A small sound classifier, trained from scratch.
Model: arch convnext, norm layernorm, num experts 4.
Training: muon at rate 0.0072, 9100 steps.
Data: trained on read English sentences (LibriTTS-R), 15625 training examples, 149.1 epochs.
Rows from expert 2 of block 5, named by matrix and row number. Rows with one number belong to one neuron. Each number is 50 + 12 x the weight over the matrix's rms, rounded and kept within 0 to 99. All counts start at 0.
# up: expert up (model.blocks.5.mlp.up, 4x256x256), inputs 172-255
# down: expert down (model.blocks.5.mlp.down, 4x256x256, transposed), outputs 172-255
up.183:49 44 45 39 51 53 64 50 54 56 44 56 44 41 47 38 45 53 33 55 63 42 60 51 50 36 56 50 47 64 39 49 54 44 61 48 44 48 44 36 52 50 46 56 42 36 55 52 37 72 53 58 46 41 38 55 58 38 44 44 46 55 28 54 33 45 44 61 49 45 53 64 39 68 50 55 52 47 33 57 52 66 48 66
down.183:41 46 52 47 49 59 56 33 59 67 59 44 44 48 50 54 39 50 71 72 30 62 42 56 45 50 40 43 48 55 44 51 53 44 47 34 49 57 53 45 51 55 58 48 46 68 40 59 55 61 56 47 56 27 39 62 42 75 38 44 49 44 58 41 45 60 58 52 61 49 45 45 54 61 35 63 37 55 36 42 57 52 35 46
up.184:55 47 41 63 46 64 46 45 66 78 41 53 62 26 69 52 28 40 55 55 56 50 44 61 52 48 69 50 65 54 48 60 51 41 42 64 46 72 45 49 50 48 42 45 34 58 61 51 40 59 73 46 50 37 66 27 45 47 68 59 60 48 33 46 28 47 30 35 54 45 51 57 47 60 51 44 30 52 49 55 43 47 46 36
down.184:45 55 51 32 32 54 48 45 55 62 49 49 43 52 50 74 55 54 82 44 42 54 33 48 67 59 55 43 43 34 54 60 54 51 49 27 74 56 56 46 54 55 52 65 48 64 31 30 64 42 41 36 84 43 57 32 48 59 72 35 29 32 42 54 33 54 65 44 79 52 50 43 33 26 42 39 52 36 39 60 47 46 63 52
up.185:48 40 43 47 62 52 50 53 46 40 47 46 43 65 44 46 56 61 50 35 65 57 41 42 39 45 58 37 36 43 51 61 58 46 43 56 47 45 53 44 45 41 66 54 48 55 46 54 51 67 53 41 51 60 66 33 34 47 50 61 29 43 47 34 76 41 57 60 54 39 58 57 46 40 44 41 56 41 64 38 45 57 57 60
down.185:59 69 66 48 58 53 45 34 63 83 34 42 51 51 59 48 57 28 42 34 55 48 63 50 50 55 64 41 54 51 43 50 39 58 56 50 59 62 35 19 62 43 54 50 42 58 39 52 53 34 51 49 42 32 70 35 39 55 66 46 47 37 59 59 52 64 44 49 51 54 53 52 42 63 53 43 44 33 54 50 38 54 45 55
up.186:53 57 62 49 43 30 75 37 13 38 32 59 75 36 48 53 41 24 60 45 59 62 49 63 43 49 80 50 42 53 29 34 31 63 65 53 43 31 52 40 52 31 45 38 28 31 67 36 45 70 35 54 48 53 59 40 54 57 70 41 28 72 40 34 27 31 55 42 36 60 30 45 71 69 60 02 63 72 57 62 29 27 64 42
down.186:25 47 54 47 58 52 71 19 56 43 57 54 54 51 50 58 67 36 24 48 64 53 68 69 58 58 37 45 52 31 61 39 86 63 43 38 27 27 45 63 54 55 43 34 74 34 42 31 33 55 45 60 37 40 41 46 75 45 25 46 59 31 30 33 26 48 38 47 66 53 21 38 27 56 36 44 59 48 40 64 66 38 54 56
up.187:51 45 56 68 62 57 67 56 31 49 37 43 65 70 58 63 58 81 57 44 46 31 46 58 39 47 49 59 51 38 52 54 33 34 23 39 54 48 59 53 61 56 65 54 48 40 58 43 46 55 40 51 63 46 56 51 44 31 55 58 63 34 68 33 31 54 42 45 59 68 17 42 51 33 46 48 50 45 36 52 51 46 47 57
down.187:48 53 69 59 50 46 33 40 54 75 52 49 50 49 57 38 28 92 52 37 63 42 48 50 62 41 52 56 35 40 34 33 30 78 41 57 43 81 68 69 62 40 69 38 71 48 59 50 42 51 42 33 34 64 61 52 56 41 52 59 73 61 52 59 36 38 17 54 56 54 40 61 35 58 60 60 33 65 46 48 48 52 40 48
up.188:34 38 61 38 65 40 60 62 46 45 65 63 44 40 52 43 42 50 54 55 55 47 41 45 66 52 57 51 65 60 51 76 39 44 53 31 41 52 63 69 55 49 40 58 45 31 58 46 51 58 64 33 55 29 45 40 48 45 40 59 48 70 33 56 64 51 50 69 35 48 48 41 35 60 57 59 48 55 54 39 69 60 69 61
down.188:37 40 34 51 56 49 31 43 53 65 59 36 52 51 58 33 49 82 72 48 38 64 29 44 56 51 67 51 60 34 45 75 21 62 67 48 64 65 42 42 59 54 48 49 33 56 48 35 61 71 47 60 48 70 48 53 65 47 75 43 59 54 71 52 43 60 54 42 47 56 23 47 48 41 43 26 60 42 36 61 47 57 48 40
up.189:48 52 34 38 36 39 29 64 55 47 48 27 46 31 47 55 60 46 71 57 68 40 60 42 55 55 50 47 34 35 61 44 42 39 60 21 23 30 48 51 46 47 43 65 32 71 48 42 55 45 32 57 53 49 41 47 51 40 44 76 55 59 55 52 65 48 53 47 49 50 58 51 48 50 59 37 55 49 43 63 37 59 53 57
down.189:48 48 44 40 48 45 26 39 63 59 69 54 38 49 45 41 71 30 33 25 67 28 58 34 60 50 54 68 47 39 53 47 45 49 41 79 46 51 53 76 48 33 34 52 76 54 42 57 42 43 41 54 58 42 56 70 49 47 35 50 67 37 56 65 49 46 44 48 56 52 73 30 51 35 52 64 55 51 48 50 46 45 71 39
up.190:34 58 62 58 47 44 34 53 63 37 48 40 60 50 31 59 49 44 75 53 43 40 14 37 28 39 38 55 43 60 55 55 37 63 53 57 42 45 56 41 55 44 62 56 47 70 62 58 50 52 55 58 51 27 59 37 47 57 32 54 46 45 34 51 51 65 56 48 36 44 51 60 42 48 47 43 46 63 47 48 48 47 59 57
down.190:52 61 58 49 45 47 60 56 61 46 51 40 65 53 46 48 46 46 27 48 21 55 67 33 42 53 48 65 44 69 40 48 70 56 37 68 63 64 42 55 49 33 44 65 49 43 48 41 49 48 49 36 62 56 46 46 42 33 38 50 53 31 43 44 33 50 54 49 77 50 62 41 47 29 61 67 51 52 50 44 52 50 31 55