From a checkpoint of a small sound classifier.
Model: 5.51M parameters, arch convnext, activation gelu, num experts 4, width 256.
Rows from block 3 of a small sound classifier, named by matrix and row number. Rows with one number within an expert belong to one neuron, the router's apart. Each number is 200 + 30 x the weight over its row's rms, rounded and kept within 0 to 999. All counts start at 0.
Before each expert's rows are labels from the 100 clips, of 14848, where the router gives the expert most weight on average: "responds to" is what is common among them. Only what is clearly more common there than usual is listed. The data: read English sentences (LibriTTS-R). In brackets: how many of the 100.
# router: router (model.blocks.3.mlp.router.weight, 4x256, trained with AdamW), inputs 0-255
# up: expert up (model.blocks.3.mlp.up, 4x256x256), inputs 0-255
# down: expert down (model.blocks.3.mlp.down, 4x256x256, transposed), outputs 0-255

# expert 3
responds to: voice: female (99)
router.3,243,214,185,217,219,175,193,207,233,147,255,212,208,224,177,246,185,222,226,195,176,231,221,219,211,234,170,207,233,227,219,223,154,204,189,131,120,207,228,200,169,190,167,178,213,198,169,183,197,204,238,173,228,190,206,232,129,183,228,206,198,218,234,184,271,185,215,149,221,171,201,201,269,188,162,217,175,178,186,194,239,181,222,206,229,188,223,234,205,225,198,231,179,174,197,141,213,162,125,213,205,197,224,222,161,159,194,216,227,216,184,218,176,233,217,237,214,186,200,236,274,151,206,160,216,238,154,240,201,223,244,211,196,186,230,180,185,188,229,165,212,219,228,197,203,215,177,200,163,223,179,198,217,177,213,237,282,208,174,246,237,188,156,190,219,227,188,189,219,219,188,224,182,196,165,213,162,195,250,215,169,201,250,239,203,176,234,169,175,186,169,179,205,294,201,245,205,209,175,264,235,212,197,183,196,240,138,213,235,253,217,184,134,244,218,167,174,207,209,163,208,164,232,222,206,172,219,203,159,240,209,212,204,256,233,158,142,191,273,194,188,221,240,211,186,151,179,195,183,165,202,201,203,165,156,218
up.0,180,190,204,211,253,159,204,235,139,218,136,243,170,183,237,203,233,189,198,261,203,232,189,213,178,232,177,197,199,202,200,199,152,262,164,215,141,167,167,193,202,171,137,180,236,198,181,208,227,198,131,181,204,223,175,182,165,235,161,178,185,186,186,201,171,213,217,227,266,209,181,199,233,214,171,234,152,210,233,171,131,178,256,188,200,186,246,223,215,223,224,189,176,188,200,177,190,234,215,273,209,176,229,192,230,210,247,177,184,195,268,190,212,231,181,261,192,201,209,162,161,213,203,247,250,185,188,175,191,181,127,167,240,194,228,223,209,199,186,131,179,136,186,218,236,200,207,172,234,173,239,197,226,181,214,202,231,180,222,185,165,224,200,233,176,238,211,154,241,206,226,167,155,225,165,234,197,239,200,157,229,188,197,224,160,190,231,187,136,191,187,192,189,241,180,242,200,195,261,170,183,156,208,153,172,168,153,223,206,203,194,208,150,268,133,187,198,212,204,207,217,194,218,172,180,220,203,221,151,223,199,203,189,258,197,188,220,201,211,229,185,172,196,242,180,183,251,188,237,193,195,187,221,273,199,189
down.0,172,189,162,192,195,269,214,154,157,178,201,198,216,252,180,200,150,239,180,178,188,220,213,168,189,179,230,182,235,167,227,206,203,258,194,220,164,153,232,181,165,196,245,250,198,176,213,252,179,170,176,162,209,206,180,182,183,257,213,176,200,251,219,211,234,233,177,119,208,185,186,140,185,108,199,253,220,171,153,191,193,219,184,217,220,210,241,207,204,236,213,171,181,228,170,183,168,211,242,241,242,155,163,174,197,175,229,201,174,230,239,229,172,175,206,167,203,155,207,219,184,210,213,201,162,206,177,174,196,206,166,218,228,212,262,195,177,205,214,212,204,165,199,187,219,218,179,162,222,232,179,224,209,188,184,203,236,186,234,196,210,152,185,182,193,209,179,253,212,192,231,166,204,189,200,214,216,207,230,183,228,161,124,172,164,233,225,231,168,141,224,194,196,156,227,189,282,183,172,192,215,211,204,204,189,207,146,184,222,224,180,205,136,228,189,204,197,208,225,203,200,170,229,208,220,268,202,224,203,215,231,211,228,211,172,177,209,245,187,258,215,169,260,127,213,236,196,197,235,141,222,267,214,175,190,290
up.1,165,216,143,190,211,209,193,223,190,181,212,227,195,207,180,194,171,183,223,215,220,194,164,190,201,213,219,201,188,176,201,188,187,227,198,250,168,175,210,165,231,197,189,174,159,188,195,153,213,187,284,253,202,171,194,173,245,160,138,192,223,174,221,194,247,155,197,200,126,195,197,170,252,206,179,190,161,283,183,176,166,244,204,230,178,139,195,190,182,235,181,208,139,184,209,229,212,162,220,226,214,157,230,207,214,198,195,198,241,205,198,214,159,185,178,193,153,171,170,195,278,218,194,201,213,182,222,140,225,223,197,203,226,164,227,225,200,169,205,195,143,213,212,242,234,200,199,226,205,194,218,223,229,152,171,198,168,183,211,241,213,187,221,203,215,175,175,202,197,195,196,136,159,175,157,182,153,170,207,263,131,158,221,243,217,144,213,165,252,214,226,146,217,206,186,191,199,236,211,201,252,153,214,184,250,190,176,219,188,173,187,160,190,158,235,266,244,261,215,205,180,196,175,218,180,274,203,237,217,191,242,171,214,219,205,152,217,150,232,214,237,253,229,185,233,255,208,237,187,215,192,225,220,230,257,193
down.1,232,161,213,202,174,235,175,192,215,177,224,191,231,247,180,159,191,164,251,208,169,203,216,141,136,158,218,207,158,172,178,184,194,219,144,186,154,207,200,199,129,227,176,236,172,217,181,141,226,177,163,236,179,172,204,169,221,208,171,162,199,190,237,225,185,225,151,180,222,189,235,173,264,180,178,255,170,189,193,219,171,213,300,204,273,206,220,201,227,187,228,165,173,183,215,236,208,155,234,267,196,168,180,212,213,239,152,209,192,191,209,199,207,186,186,210,260,185,127,224,188,216,209,209,205,233,231,189,222,210,180,164,167,213,175,221,200,177,244,242,259,158,213,217,153,203,193,186,153,174,188,152,206,159,186,200,252,221,226,186,214,221,197,144,198,176,170,187,177,204,187,212,229,238,198,225,167,202,221,153,209,260,204,191,234,176,235,212,172,159,201,207,139,203,224,199,191,210,178,179,169,230,137,205,177,182,231,236,218,183,256,247,181,189,128,189,247,187,202,227,201,215,237,165,224,212,202,163,187,197,224,225,203,241,197,170,242,202,211,215,161,193,206,197,174,248,228,170,186,138,193,231,149,212,173,201

# expert 2
responds to: voice: female (79)
router.2,194,201,195,205,232,170,191,197,181,219,192,174,218,178,252,171,242,166,203,209,200,232,219,201,158,176,216,176,180,175,259,192,185,183,202,219,193,178,231,191,242,231,244,225,215,183,188,207,231,198,116,223,220,239,103,205,230,274,214,184,186,151,197,222,242,234,236,216,204,224,223,191,197,190,227,142,168,230,169,201,192,211,206,199,252,205,217,178,225,194,182,141,212,202,216,248,235,157,232,164,226,206,178,235,222,202,166,186,210,166,216,204,229,193,183,190,182,214,229,199,204,232,178,190,213,197,227,213,197,191,225,253,219,249,164,162,217,166,191,225,137,212,202,206,197,186,180,206,225,261,241,194,180,200,204,189,167,199,228,164,183,192,216,185,222,188,208,205,212,171,200,234,219,232,199,189,201,182,203,162,174,206,183,221,207,198,219,177,227,164,187,200,241,104,179,149,258,201,174,212,181,214,230,224,198,194,262,206,259,132,157,156,215,163,180,213,203,181,180,194,196,205,170,165,212,235,226,222,213,149,200,214,175,126,134,264,249,209,137,207,180,170,196,169,182,98,227,220,209,145,234,244,178,262,242,176
up.0,205,138,181,195,204,225,210,212,173,210,144,213,204,202,224,203,211,171,184,177,180,160,165,192,181,199,188,192,201,161,235,163,188,173,174,197,192,174,220,185,215,223,253,217,158,239,236,169,199,197,224,227,201,225,173,177,199,195,216,192,249,185,178,197,129,133,190,199,258,179,233,188,199,239,213,227,220,219,166,141,201,152,180,183,217,204,190,222,205,207,164,168,201,177,220,156,177,206,211,222,193,216,158,135,141,164,186,199,175,172,195,267,225,188,192,170,187,215,197,218,200,203,177,215,232,218,207,199,222,166,249,216,195,211,155,234,175,227,202,245,193,268,195,232,215,283,200,210,244,237,169,199,149,201,226,226,218,168,226,143,226,181,174,158,259,207,185,180,166,241,269,167,210,238,146,190,199,198,223,193,222,166,186,252,232,243,199,224,149,184,187,147,224,135,150,165,162,233,184,211,234,201,253,144,212,240,204,220,176,208,154,250,260,208,193,188,245,201,244,229,218,169,190,239,164,250,179,228,214,234,198,176,214,217,185,134,248,198,197,177,202,203,206,207,178,221,274,211,228,196,170,219,244,163,192,214
down.0,157,173,194,155,229,160,225,184,193,219,234,192,191,286,172,213,188,152,198,239,206,201,230,205,193,185,152,158,241,201,174,150,172,211,217,169,230,191,191,199,178,250,249,149,179,204,263,284,176,170,271,191,221,159,191,213,203,194,182,166,206,206,256,220,233,197,171,123,211,180,218,211,193,231,189,167,203,162,225,185,215,202,209,215,205,186,181,181,165,232,218,174,165,200,165,191,191,233,228,235,218,180,218,151,204,194,205,217,217,228,199,163,240,201,195,212,246,208,256,151,214,163,196,187,185,200,226,201,196,195,160,189,202,204,192,243,258,191,203,183,251,250,177,196,193,209,186,153,198,181,166,228,189,192,204,210,173,163,195,198,238,250,233,222,195,194,193,193,190,171,208,160,217,221,166,162,141,189,174,229,175,229,206,220,199,226,192,188,175,260,264,188,179,263,207,182,254,97,228,210,195,161,231,212,199,196,152,213,193,163,195,238,247,230,196,216,218,219,223,141,176,155,198,202,223,167,199,240,178,200,185,211,197,170,161,175,190,212,185,151,225,170,248,210,220,237,155,184,178,234,223,280,252,253,231,209
up.1,209,232,207,225,246,164,197,178,160,185,242,178,167,171,177,212,206,210,197,241,161,143,198,219,179,161,244,237,233,198,204,126,212,214,173,234,306,192,237,182,207,193,141,189,204,176,174,218,219,214,214,190,218,173,81,224,212,203,239,208,173,170,202,209,217,159,132,201,202,195,213,208,172,222,214,211,197,220,208,225,229,223,143,153,190,201,175,222,203,192,169,217,149,270,220,158,183,125,172,214,250,200,217,200,254,213,232,197,240,186,186,209,207,244,217,155,150,193,204,207,240,188,237,201,234,171,217,285,169,238,153,231,187,217,136,227,184,169,178,258,191,237,178,230,200,197,149,229,195,201,143,226,237,202,140,213,175,195,162,165,220,132,249,201,173,191,233,214,130,190,216,225,210,217,234,182,177,235,185,185,196,197,204,210,162,214,153,168,219,227,204,220,206,204,218,163,235,190,188,198,219,159,176,212,201,239,178,223,189,245,227,171,234,207,213,182,236,153,248,203,181,237,232,165,161,224,176,201,204,207,220,186,185,214,206,199,213,163,200,210,199,191,210,176,197,207,205,182,195,251,213,205,222,216,185,200
down.1,231,194,188,198,214,174,231,187,196,172,208,199,206,233,204,212,182,229,196,198,298,156,191,156,244,284,249,210,196,188,182,151,296,241,222,201,191,218,219,196,224,219,199,251,258,207,202,216,232,231,228,203,157,196,195,179,136,213,244,234,206,177,249,224,242,190,184,212,232,173,222,219,259,118,222,207,193,193,131,184,194,190,216,188,155,173,199,152,189,175,202,216,214,233,204,196,210,252,204,181,171,211,224,203,235,169,222,177,259,205,239,205,141,201,194,161,195,148,199,259,199,217,169,196,176,199,196,232,191,207,182,204,163,191,259,227,191,220,175,162,216,186,196,190,201,175,171,220,199,181,235,155,234,212,226,254,172,131,196,190,230,188,209,216,188,193,199,219,189,194,193,166,203,190,221,164,185,198,200,233,165,258,232,223,168,165,187,167,218,228,213,148,191,220,217,156,213,189,167,200,123,190,227,217,220,238,173,212,224,241,261,166,147,179,202,226,226,193,180,149,186,176,191,191,180,207,206,174,154,221,152,192,222,173,230,182,195,227,174,169,187,207,242,225,144,209,158,273,252,182,217,197,185,147,195,191

# expert 1
responds to: voice: male (100)
router.1,174,173,173,202,166,235,195,185,166,233,178,220,169,194,214,153,195,230,194,217,189,213,213,205,258,208,225,184,227,232,215,183,193,190,222,274,257,183,176,217,162,185,229,206,221,182,167,218,197,245,199,146,179,175,266,214,221,145,138,227,205,199,168,185,117,169,163,223,157,178,166,211,160,198,204,203,178,219,174,211,133,192,193,174,155,193,227,240,221,196,241,223,245,186,174,173,235,243,153,231,134,203,218,193,228,142,184,235,166,200,153,194,205,225,243,181,205,215,186,211,174,228,220,226,179,205,189,179,158,180,145,174,197,224,190,258,194,178,188,199,247,179,155,216,214,215,196,164,195,163,200,155,187,211,174,198,163,200,228,267,199,179,207,161,225,198,170,159,175,164,203,150,211,190,217,239,211,216,180,220,201,211,147,194,168,221,229,305,217,184,227,173,176,245,220,260,190,218,201,223,213,203,185,223,120,153,200,211,159,166,244,197,226,199,216,216,220,213,204,191,199,251,219,206,201,207,157,154,187,213,200,224,204,194,140,213,225,234,234,201,232,225,204,183,190,311,187,200,194,235,180,170,190,211,205,220
up.0,194,208,190,188,158,194,139,183,167,200,218,170,189,298,198,261,226,196,236,220,235,186,178,248,194,185,170,208,181,219,173,198,149,221,167,223,193,184,211,223,249,213,201,225,169,218,206,186,200,231,235,157,179,215,149,166,188,191,179,172,188,197,175,162,229,225,244,182,181,184,180,182,159,171,215,154,147,258,239,207,156,197,193,212,156,204,229,255,188,130,184,233,186,229,232,178,227,178,223,180,216,255,157,205,226,178,208,207,199,234,242,176,204,186,217,281,155,209,185,182,213,247,150,183,194,136,174,195,214,210,187,206,214,174,217,187,215,187,213,212,203,235,208,202,216,185,187,216,148,186,226,217,205,251,156,258,228,197,254,225,206,182,219,199,223,152,199,150,163,184,218,226,161,174,166,179,206,196,173,199,225,230,161,184,231,160,256,158,239,174,225,188,243,256,206,168,200,221,241,199,220,194,229,163,205,109,258,184,220,177,212,227,187,193,218,258,210,170,213,288,229,194,184,196,173,156,198,212,181,170,199,221,218,206,237,224,178,189,242,184,214,166,203,236,175,144,154,145,194,220,218,209,227,189,192,227
down.0,189,163,197,194,155,218,210,167,187,192,220,212,218,197,204,163,226,208,163,193,230,226,256,248,224,139,211,198,187,198,166,230,190,204,203,141,178,181,158,213,182,205,171,188,195,163,203,212,187,201,154,172,146,203,235,185,162,181,177,219,199,155,244,191,176,212,189,195,217,211,175,172,193,203,230,212,195,232,195,234,195,172,146,209,144,176,244,171,198,198,247,163,180,209,200,182,245,201,201,264,198,255,245,183,210,226,176,212,209,213,176,180,179,176,240,207,243,176,200,201,230,177,227,232,139,256,248,145,198,202,181,260,218,227,200,209,233,135,220,213,200,235,186,164,270,140,193,190,234,206,201,210,159,219,176,211,199,233,237,241,146,182,186,206,167,180,212,169,199,178,192,183,235,227,176,191,229,207,153,198,161,180,246,147,171,197,207,194,179,185,233,295,260,220,195,202,196,162,219,183,198,209,160,201,191,214,175,164,228,227,171,240,217,177,186,235,250,158,209,202,193,207,166,200,188,262,206,228,225,189,245,207,240,216,191,156,170,288,188,189,126,214,198,210,149,258,237,223,178,196,226,193,196,177,212,106
up.1,165,210,218,206,116,209,243,226,168,202,180,218,221,192,198,200,226,187,184,167,221,192,192,254,192,161,153,218,167,149,203,240,224,234,186,188,170,181,225,194,216,206,162,204,250,218,232,183,227,240,203,197,221,176,206,153,240,209,139,150,204,201,204,200,240,220,204,205,182,233,181,185,202,194,188,211,193,223,207,224,241,216,151,238,206,222,160,170,179,200,230,251,171,167,158,185,265,200,251,190,211,246,166,215,187,188,205,196,155,196,163,192,236,179,174,203,258,166,206,230,208,142,188,262,169,201,216,163,120,210,237,208,219,212,164,194,169,202,268,214,226,164,204,222,195,227,244,194,204,182,137,206,162,212,193,232,168,217,213,139,196,175,148,215,192,186,218,171,201,177,193,186,188,202,280,177,248,184,243,114,224,201,160,230,188,201,188,168,232,234,240,185,188,183,194,161,180,206,232,268,194,222,219,252,180,141,223,210,192,161,237,200,174,180,176,200,153,192,181,169,145,198,197,229,208,178,197,213,195,212,240,219,210,203,212,197,202,263,260,184,219,205,182,246,197,288,141,150,214,195,209,207,226,227,192,217
down.1,183,234,204,196,226,225,218,226,247,183,192,191,205,205,238,221,185,188,227,203,187,152,237,212,249,214,245,207,191,226,203,212,193,156,149,122,184,138,202,261,215,267,217,228,212,214,221,164,212,252,217,207,216,260,175,202,162,186,207,165,198,223,178,231,198,222,171,205,186,199,186,229,217,241,230,237,204,232,203,238,222,246,153,175,200,182,230,209,186,183,143,231,187,180,148,197,197,225,235,234,204,201,170,158,246,243,186,188,210,209,188,171,174,240,212,221,187,190,195,230,220,163,245,217,210,203,224,161,261,224,238,224,146,145,214,198,241,173,237,188,195,190,199,208,213,160,154,188,166,182,182,199,167,167,153,221,195,248,192,197,189,220,170,214,195,217,175,164,223,192,198,180,203,196,157,214,199,186,205,214,165,223,231,221,140,177,205,170,212,139,217,258,166,157,192,241,203,205,154,195,197,175,200,200,193,297,225,215,144,205,180,249,227,166,216,157,223,174,197,197,245,273,161,180,182,186,174,249,145,259,222,206,196,178,237,171,214,227,184,208,223,170,254,185,199,183,178,146,210,244,175,270,272,192,213,200

# expert 0
responds to: voice: female (92)
router.0,183,220,218,158,135,202,188,204,251,190,155,225,227,206,228,211,168,204,167,213,156,187,191,215,184,176,210,225,190,248,122,202,246,201,193,201,206,234,199,196,199,192,186,262,166,210,250,242,210,210,241,219,181,159,259,208,219,202,234,161,213,199,183,232,190,235,192,233,194,207,233,217,137,227,198,180,234,212,254,214,212,188,214,194,158,209,216,197,167,224,171,221,212,208,215,197,166,222,213,195,187,157,194,170,186,206,194,236,194,243,194,234,211,174,135,153,213,174,163,152,142,227,228,242,176,205,247,222,188,221,142,213,207,159,220,200,179,301,211,254,243,204,183,169,205,199,206,222,212,172,174,187,182,232,244,243,202,197,174,184,198,186,241,216,215,203,229,255,208,234,213,193,203,183,205,186,231,186,170,203,250,259,236,186,195,248,164,141,261,193,221,247,212,206,193,165,226,211,204,140,192,126,184,190,247,227,219,181,159,240,185,202,206,191,231,213,198,182,205,267,216,219,187,233,280,207,206,194,219,186,166,169,220,220,276,180,175,162,194,170,175,180,189,199,199,257,174,163,179,261,237,173,170,197,144,210
up.0,193,188,159,223,231,221,174,254,187,185,251,240,191,205,166,216,191,196,172,274,183,223,179,221,272,212,176,246,191,200,173,237,187,261,191,212,198,188,199,253,190,216,180,211,198,230,204,202,198,128,231,178,188,148,197,182,166,168,187,246,212,201,180,189,237,190,138,202,204,183,248,184,205,154,208,215,160,246,258,215,164,186,218,247,201,158,226,240,216,172,172,161,195,240,179,202,162,177,181,196,204,240,203,216,218,191,230,183,223,161,158,228,218,251,166,221,191,216,204,175,178,196,198,197,156,215,169,179,232,206,189,184,202,205,227,204,152,155,146,231,173,221,279,204,244,224,202,182,192,199,204,218,205,209,173,178,200,134,197,225,188,241,202,129,209,171,194,241,209,205,201,200,156,174,247,199,269,229,160,188,196,189,181,231,158,159,165,188,221,232,205,183,208,142,180,160,234,153,209,186,160,103,214,242,204,214,218,194,203,176,233,217,216,208,168,211,203,184,220,206,209,195,201,124,187,172,293,204,208,238,236,262,232,225,155,199,191,172,218,177,192,248,142,195,213,202,217,219,194,178,212,170,209,146,214,223
down.0,175,250,131,235,180,189,160,211,162,183,187,207,215,143,230,252,190,159,190,202,208,216,214,167,231,186,220,205,170,211,216,206,216,202,216,189,259,150,187,174,215,219,157,190,203,169,202,202,209,177,213,210,193,157,205,209,211,190,184,220,201,202,120,222,220,170,216,266,216,128,195,204,239,245,196,152,177,210,229,209,170,201,226,209,172,162,200,216,223,165,204,237,172,242,245,257,181,216,235,165,196,263,254,153,172,167,171,219,228,219,180,246,146,192,208,204,172,195,247,268,212,198,177,179,188,193,180,183,197,205,206,227,208,218,234,211,202,187,211,209,181,192,209,240,161,141,167,230,202,205,209,181,181,179,210,157,144,201,193,211,189,193,259,217,224,220,263,226,146,192,240,219,195,179,210,269,213,192,226,171,248,205,221,219,173,232,249,201,220,160,188,216,226,160,199,148,221,206,223,276,185,202,252,146,232,168,214,173,159,213,221,189,178,213,187,255,177,178,183,218,172,198,270,190,265,155,203,210,177,145,140,206,168,159,206,201,227,185,213,218,168,249,152,215,165,194,186,181,209,218,200,153,146,195,227,230
up.1,234,218,228,218,161,197,197,182,183,195,173,225,189,228,191,215,233,166,266,190,183,234,119,236,203,179,210,239,175,230,180,209,212,169,178,209,151,172,224,187,192,211,197,217,239,204,242,185,274,210,227,219,199,210,230,222,208,167,163,194,174,174,181,110,161,239,178,261,86,216,221,199,215,199,215,202,250,141,201,210,235,179,218,235,156,221,129,201,157,244,171,234,228,195,194,216,209,165,208,202,189,134,200,238,169,209,205,247,246,233,234,191,197,197,187,278,165,244,174,186,264,196,154,192,160,143,219,190,208,196,183,194,217,194,186,182,221,287,193,208,221,210,222,207,203,196,205,205,229,213,189,206,192,162,201,189,197,145,131,193,174,191,191,170,174,204,211,217,180,215,203,187,204,156,167,212,198,176,205,200,209,242,206,241,240,238,214,232,197,207,160,188,178,248,199,211,215,196,209,201,211,209,199,214,168,238,171,171,231,229,248,199,177,156,186,187,129,239,245,218,208,160,189,181,160,184,242,235,205,209,155,194,199,224,157,187,229,245,178,230,222,148,184,213,171,249,186,185,201,231,157,203,203,207,146,200
down.1,185,181,225,237,222,185,193,188,159,227,194,212,221,209,179,217,235,199,154,170,158,222,165,186,218,236,212,219,229,181,231,170,131,216,216,146,251,228,168,179,229,258,140,211,167,201,224,219,162,172,221,200,189,175,191,180,154,189,259,180,201,199,183,191,220,203,147,217,172,163,223,268,184,223,183,199,210,228,214,198,184,205,201,191,242,184,155,124,208,214,200,246,220,195,170,165,170,160,227,212,133,140,242,219,211,205,185,144,200,205,169,268,220,187,223,215,206,199,119,116,237,182,185,178,196,204,192,218,186,226,214,174,164,206,133,201,192,199,207,219,165,263,216,197,231,168,221,217,185,188,157,208,152,173,164,201,254,222,198,199,194,220,219,226,169,191,210,176,185,253,187,227,235,243,201,217,195,196,245,202,242,193,172,225,189,231,195,225,234,193,166,238,173,189,191,246,222,187,212,156,244,224,226,206,205,133,221,142,263,161,155,148,185,182,248,187,212,153,162,230,172,209,192,155,189,185,242,176,160,198,234,208,210,199,230,159,176,172,189,200,178,208,183,245,260,244,208,223,183,178,175,198,192,175,168,179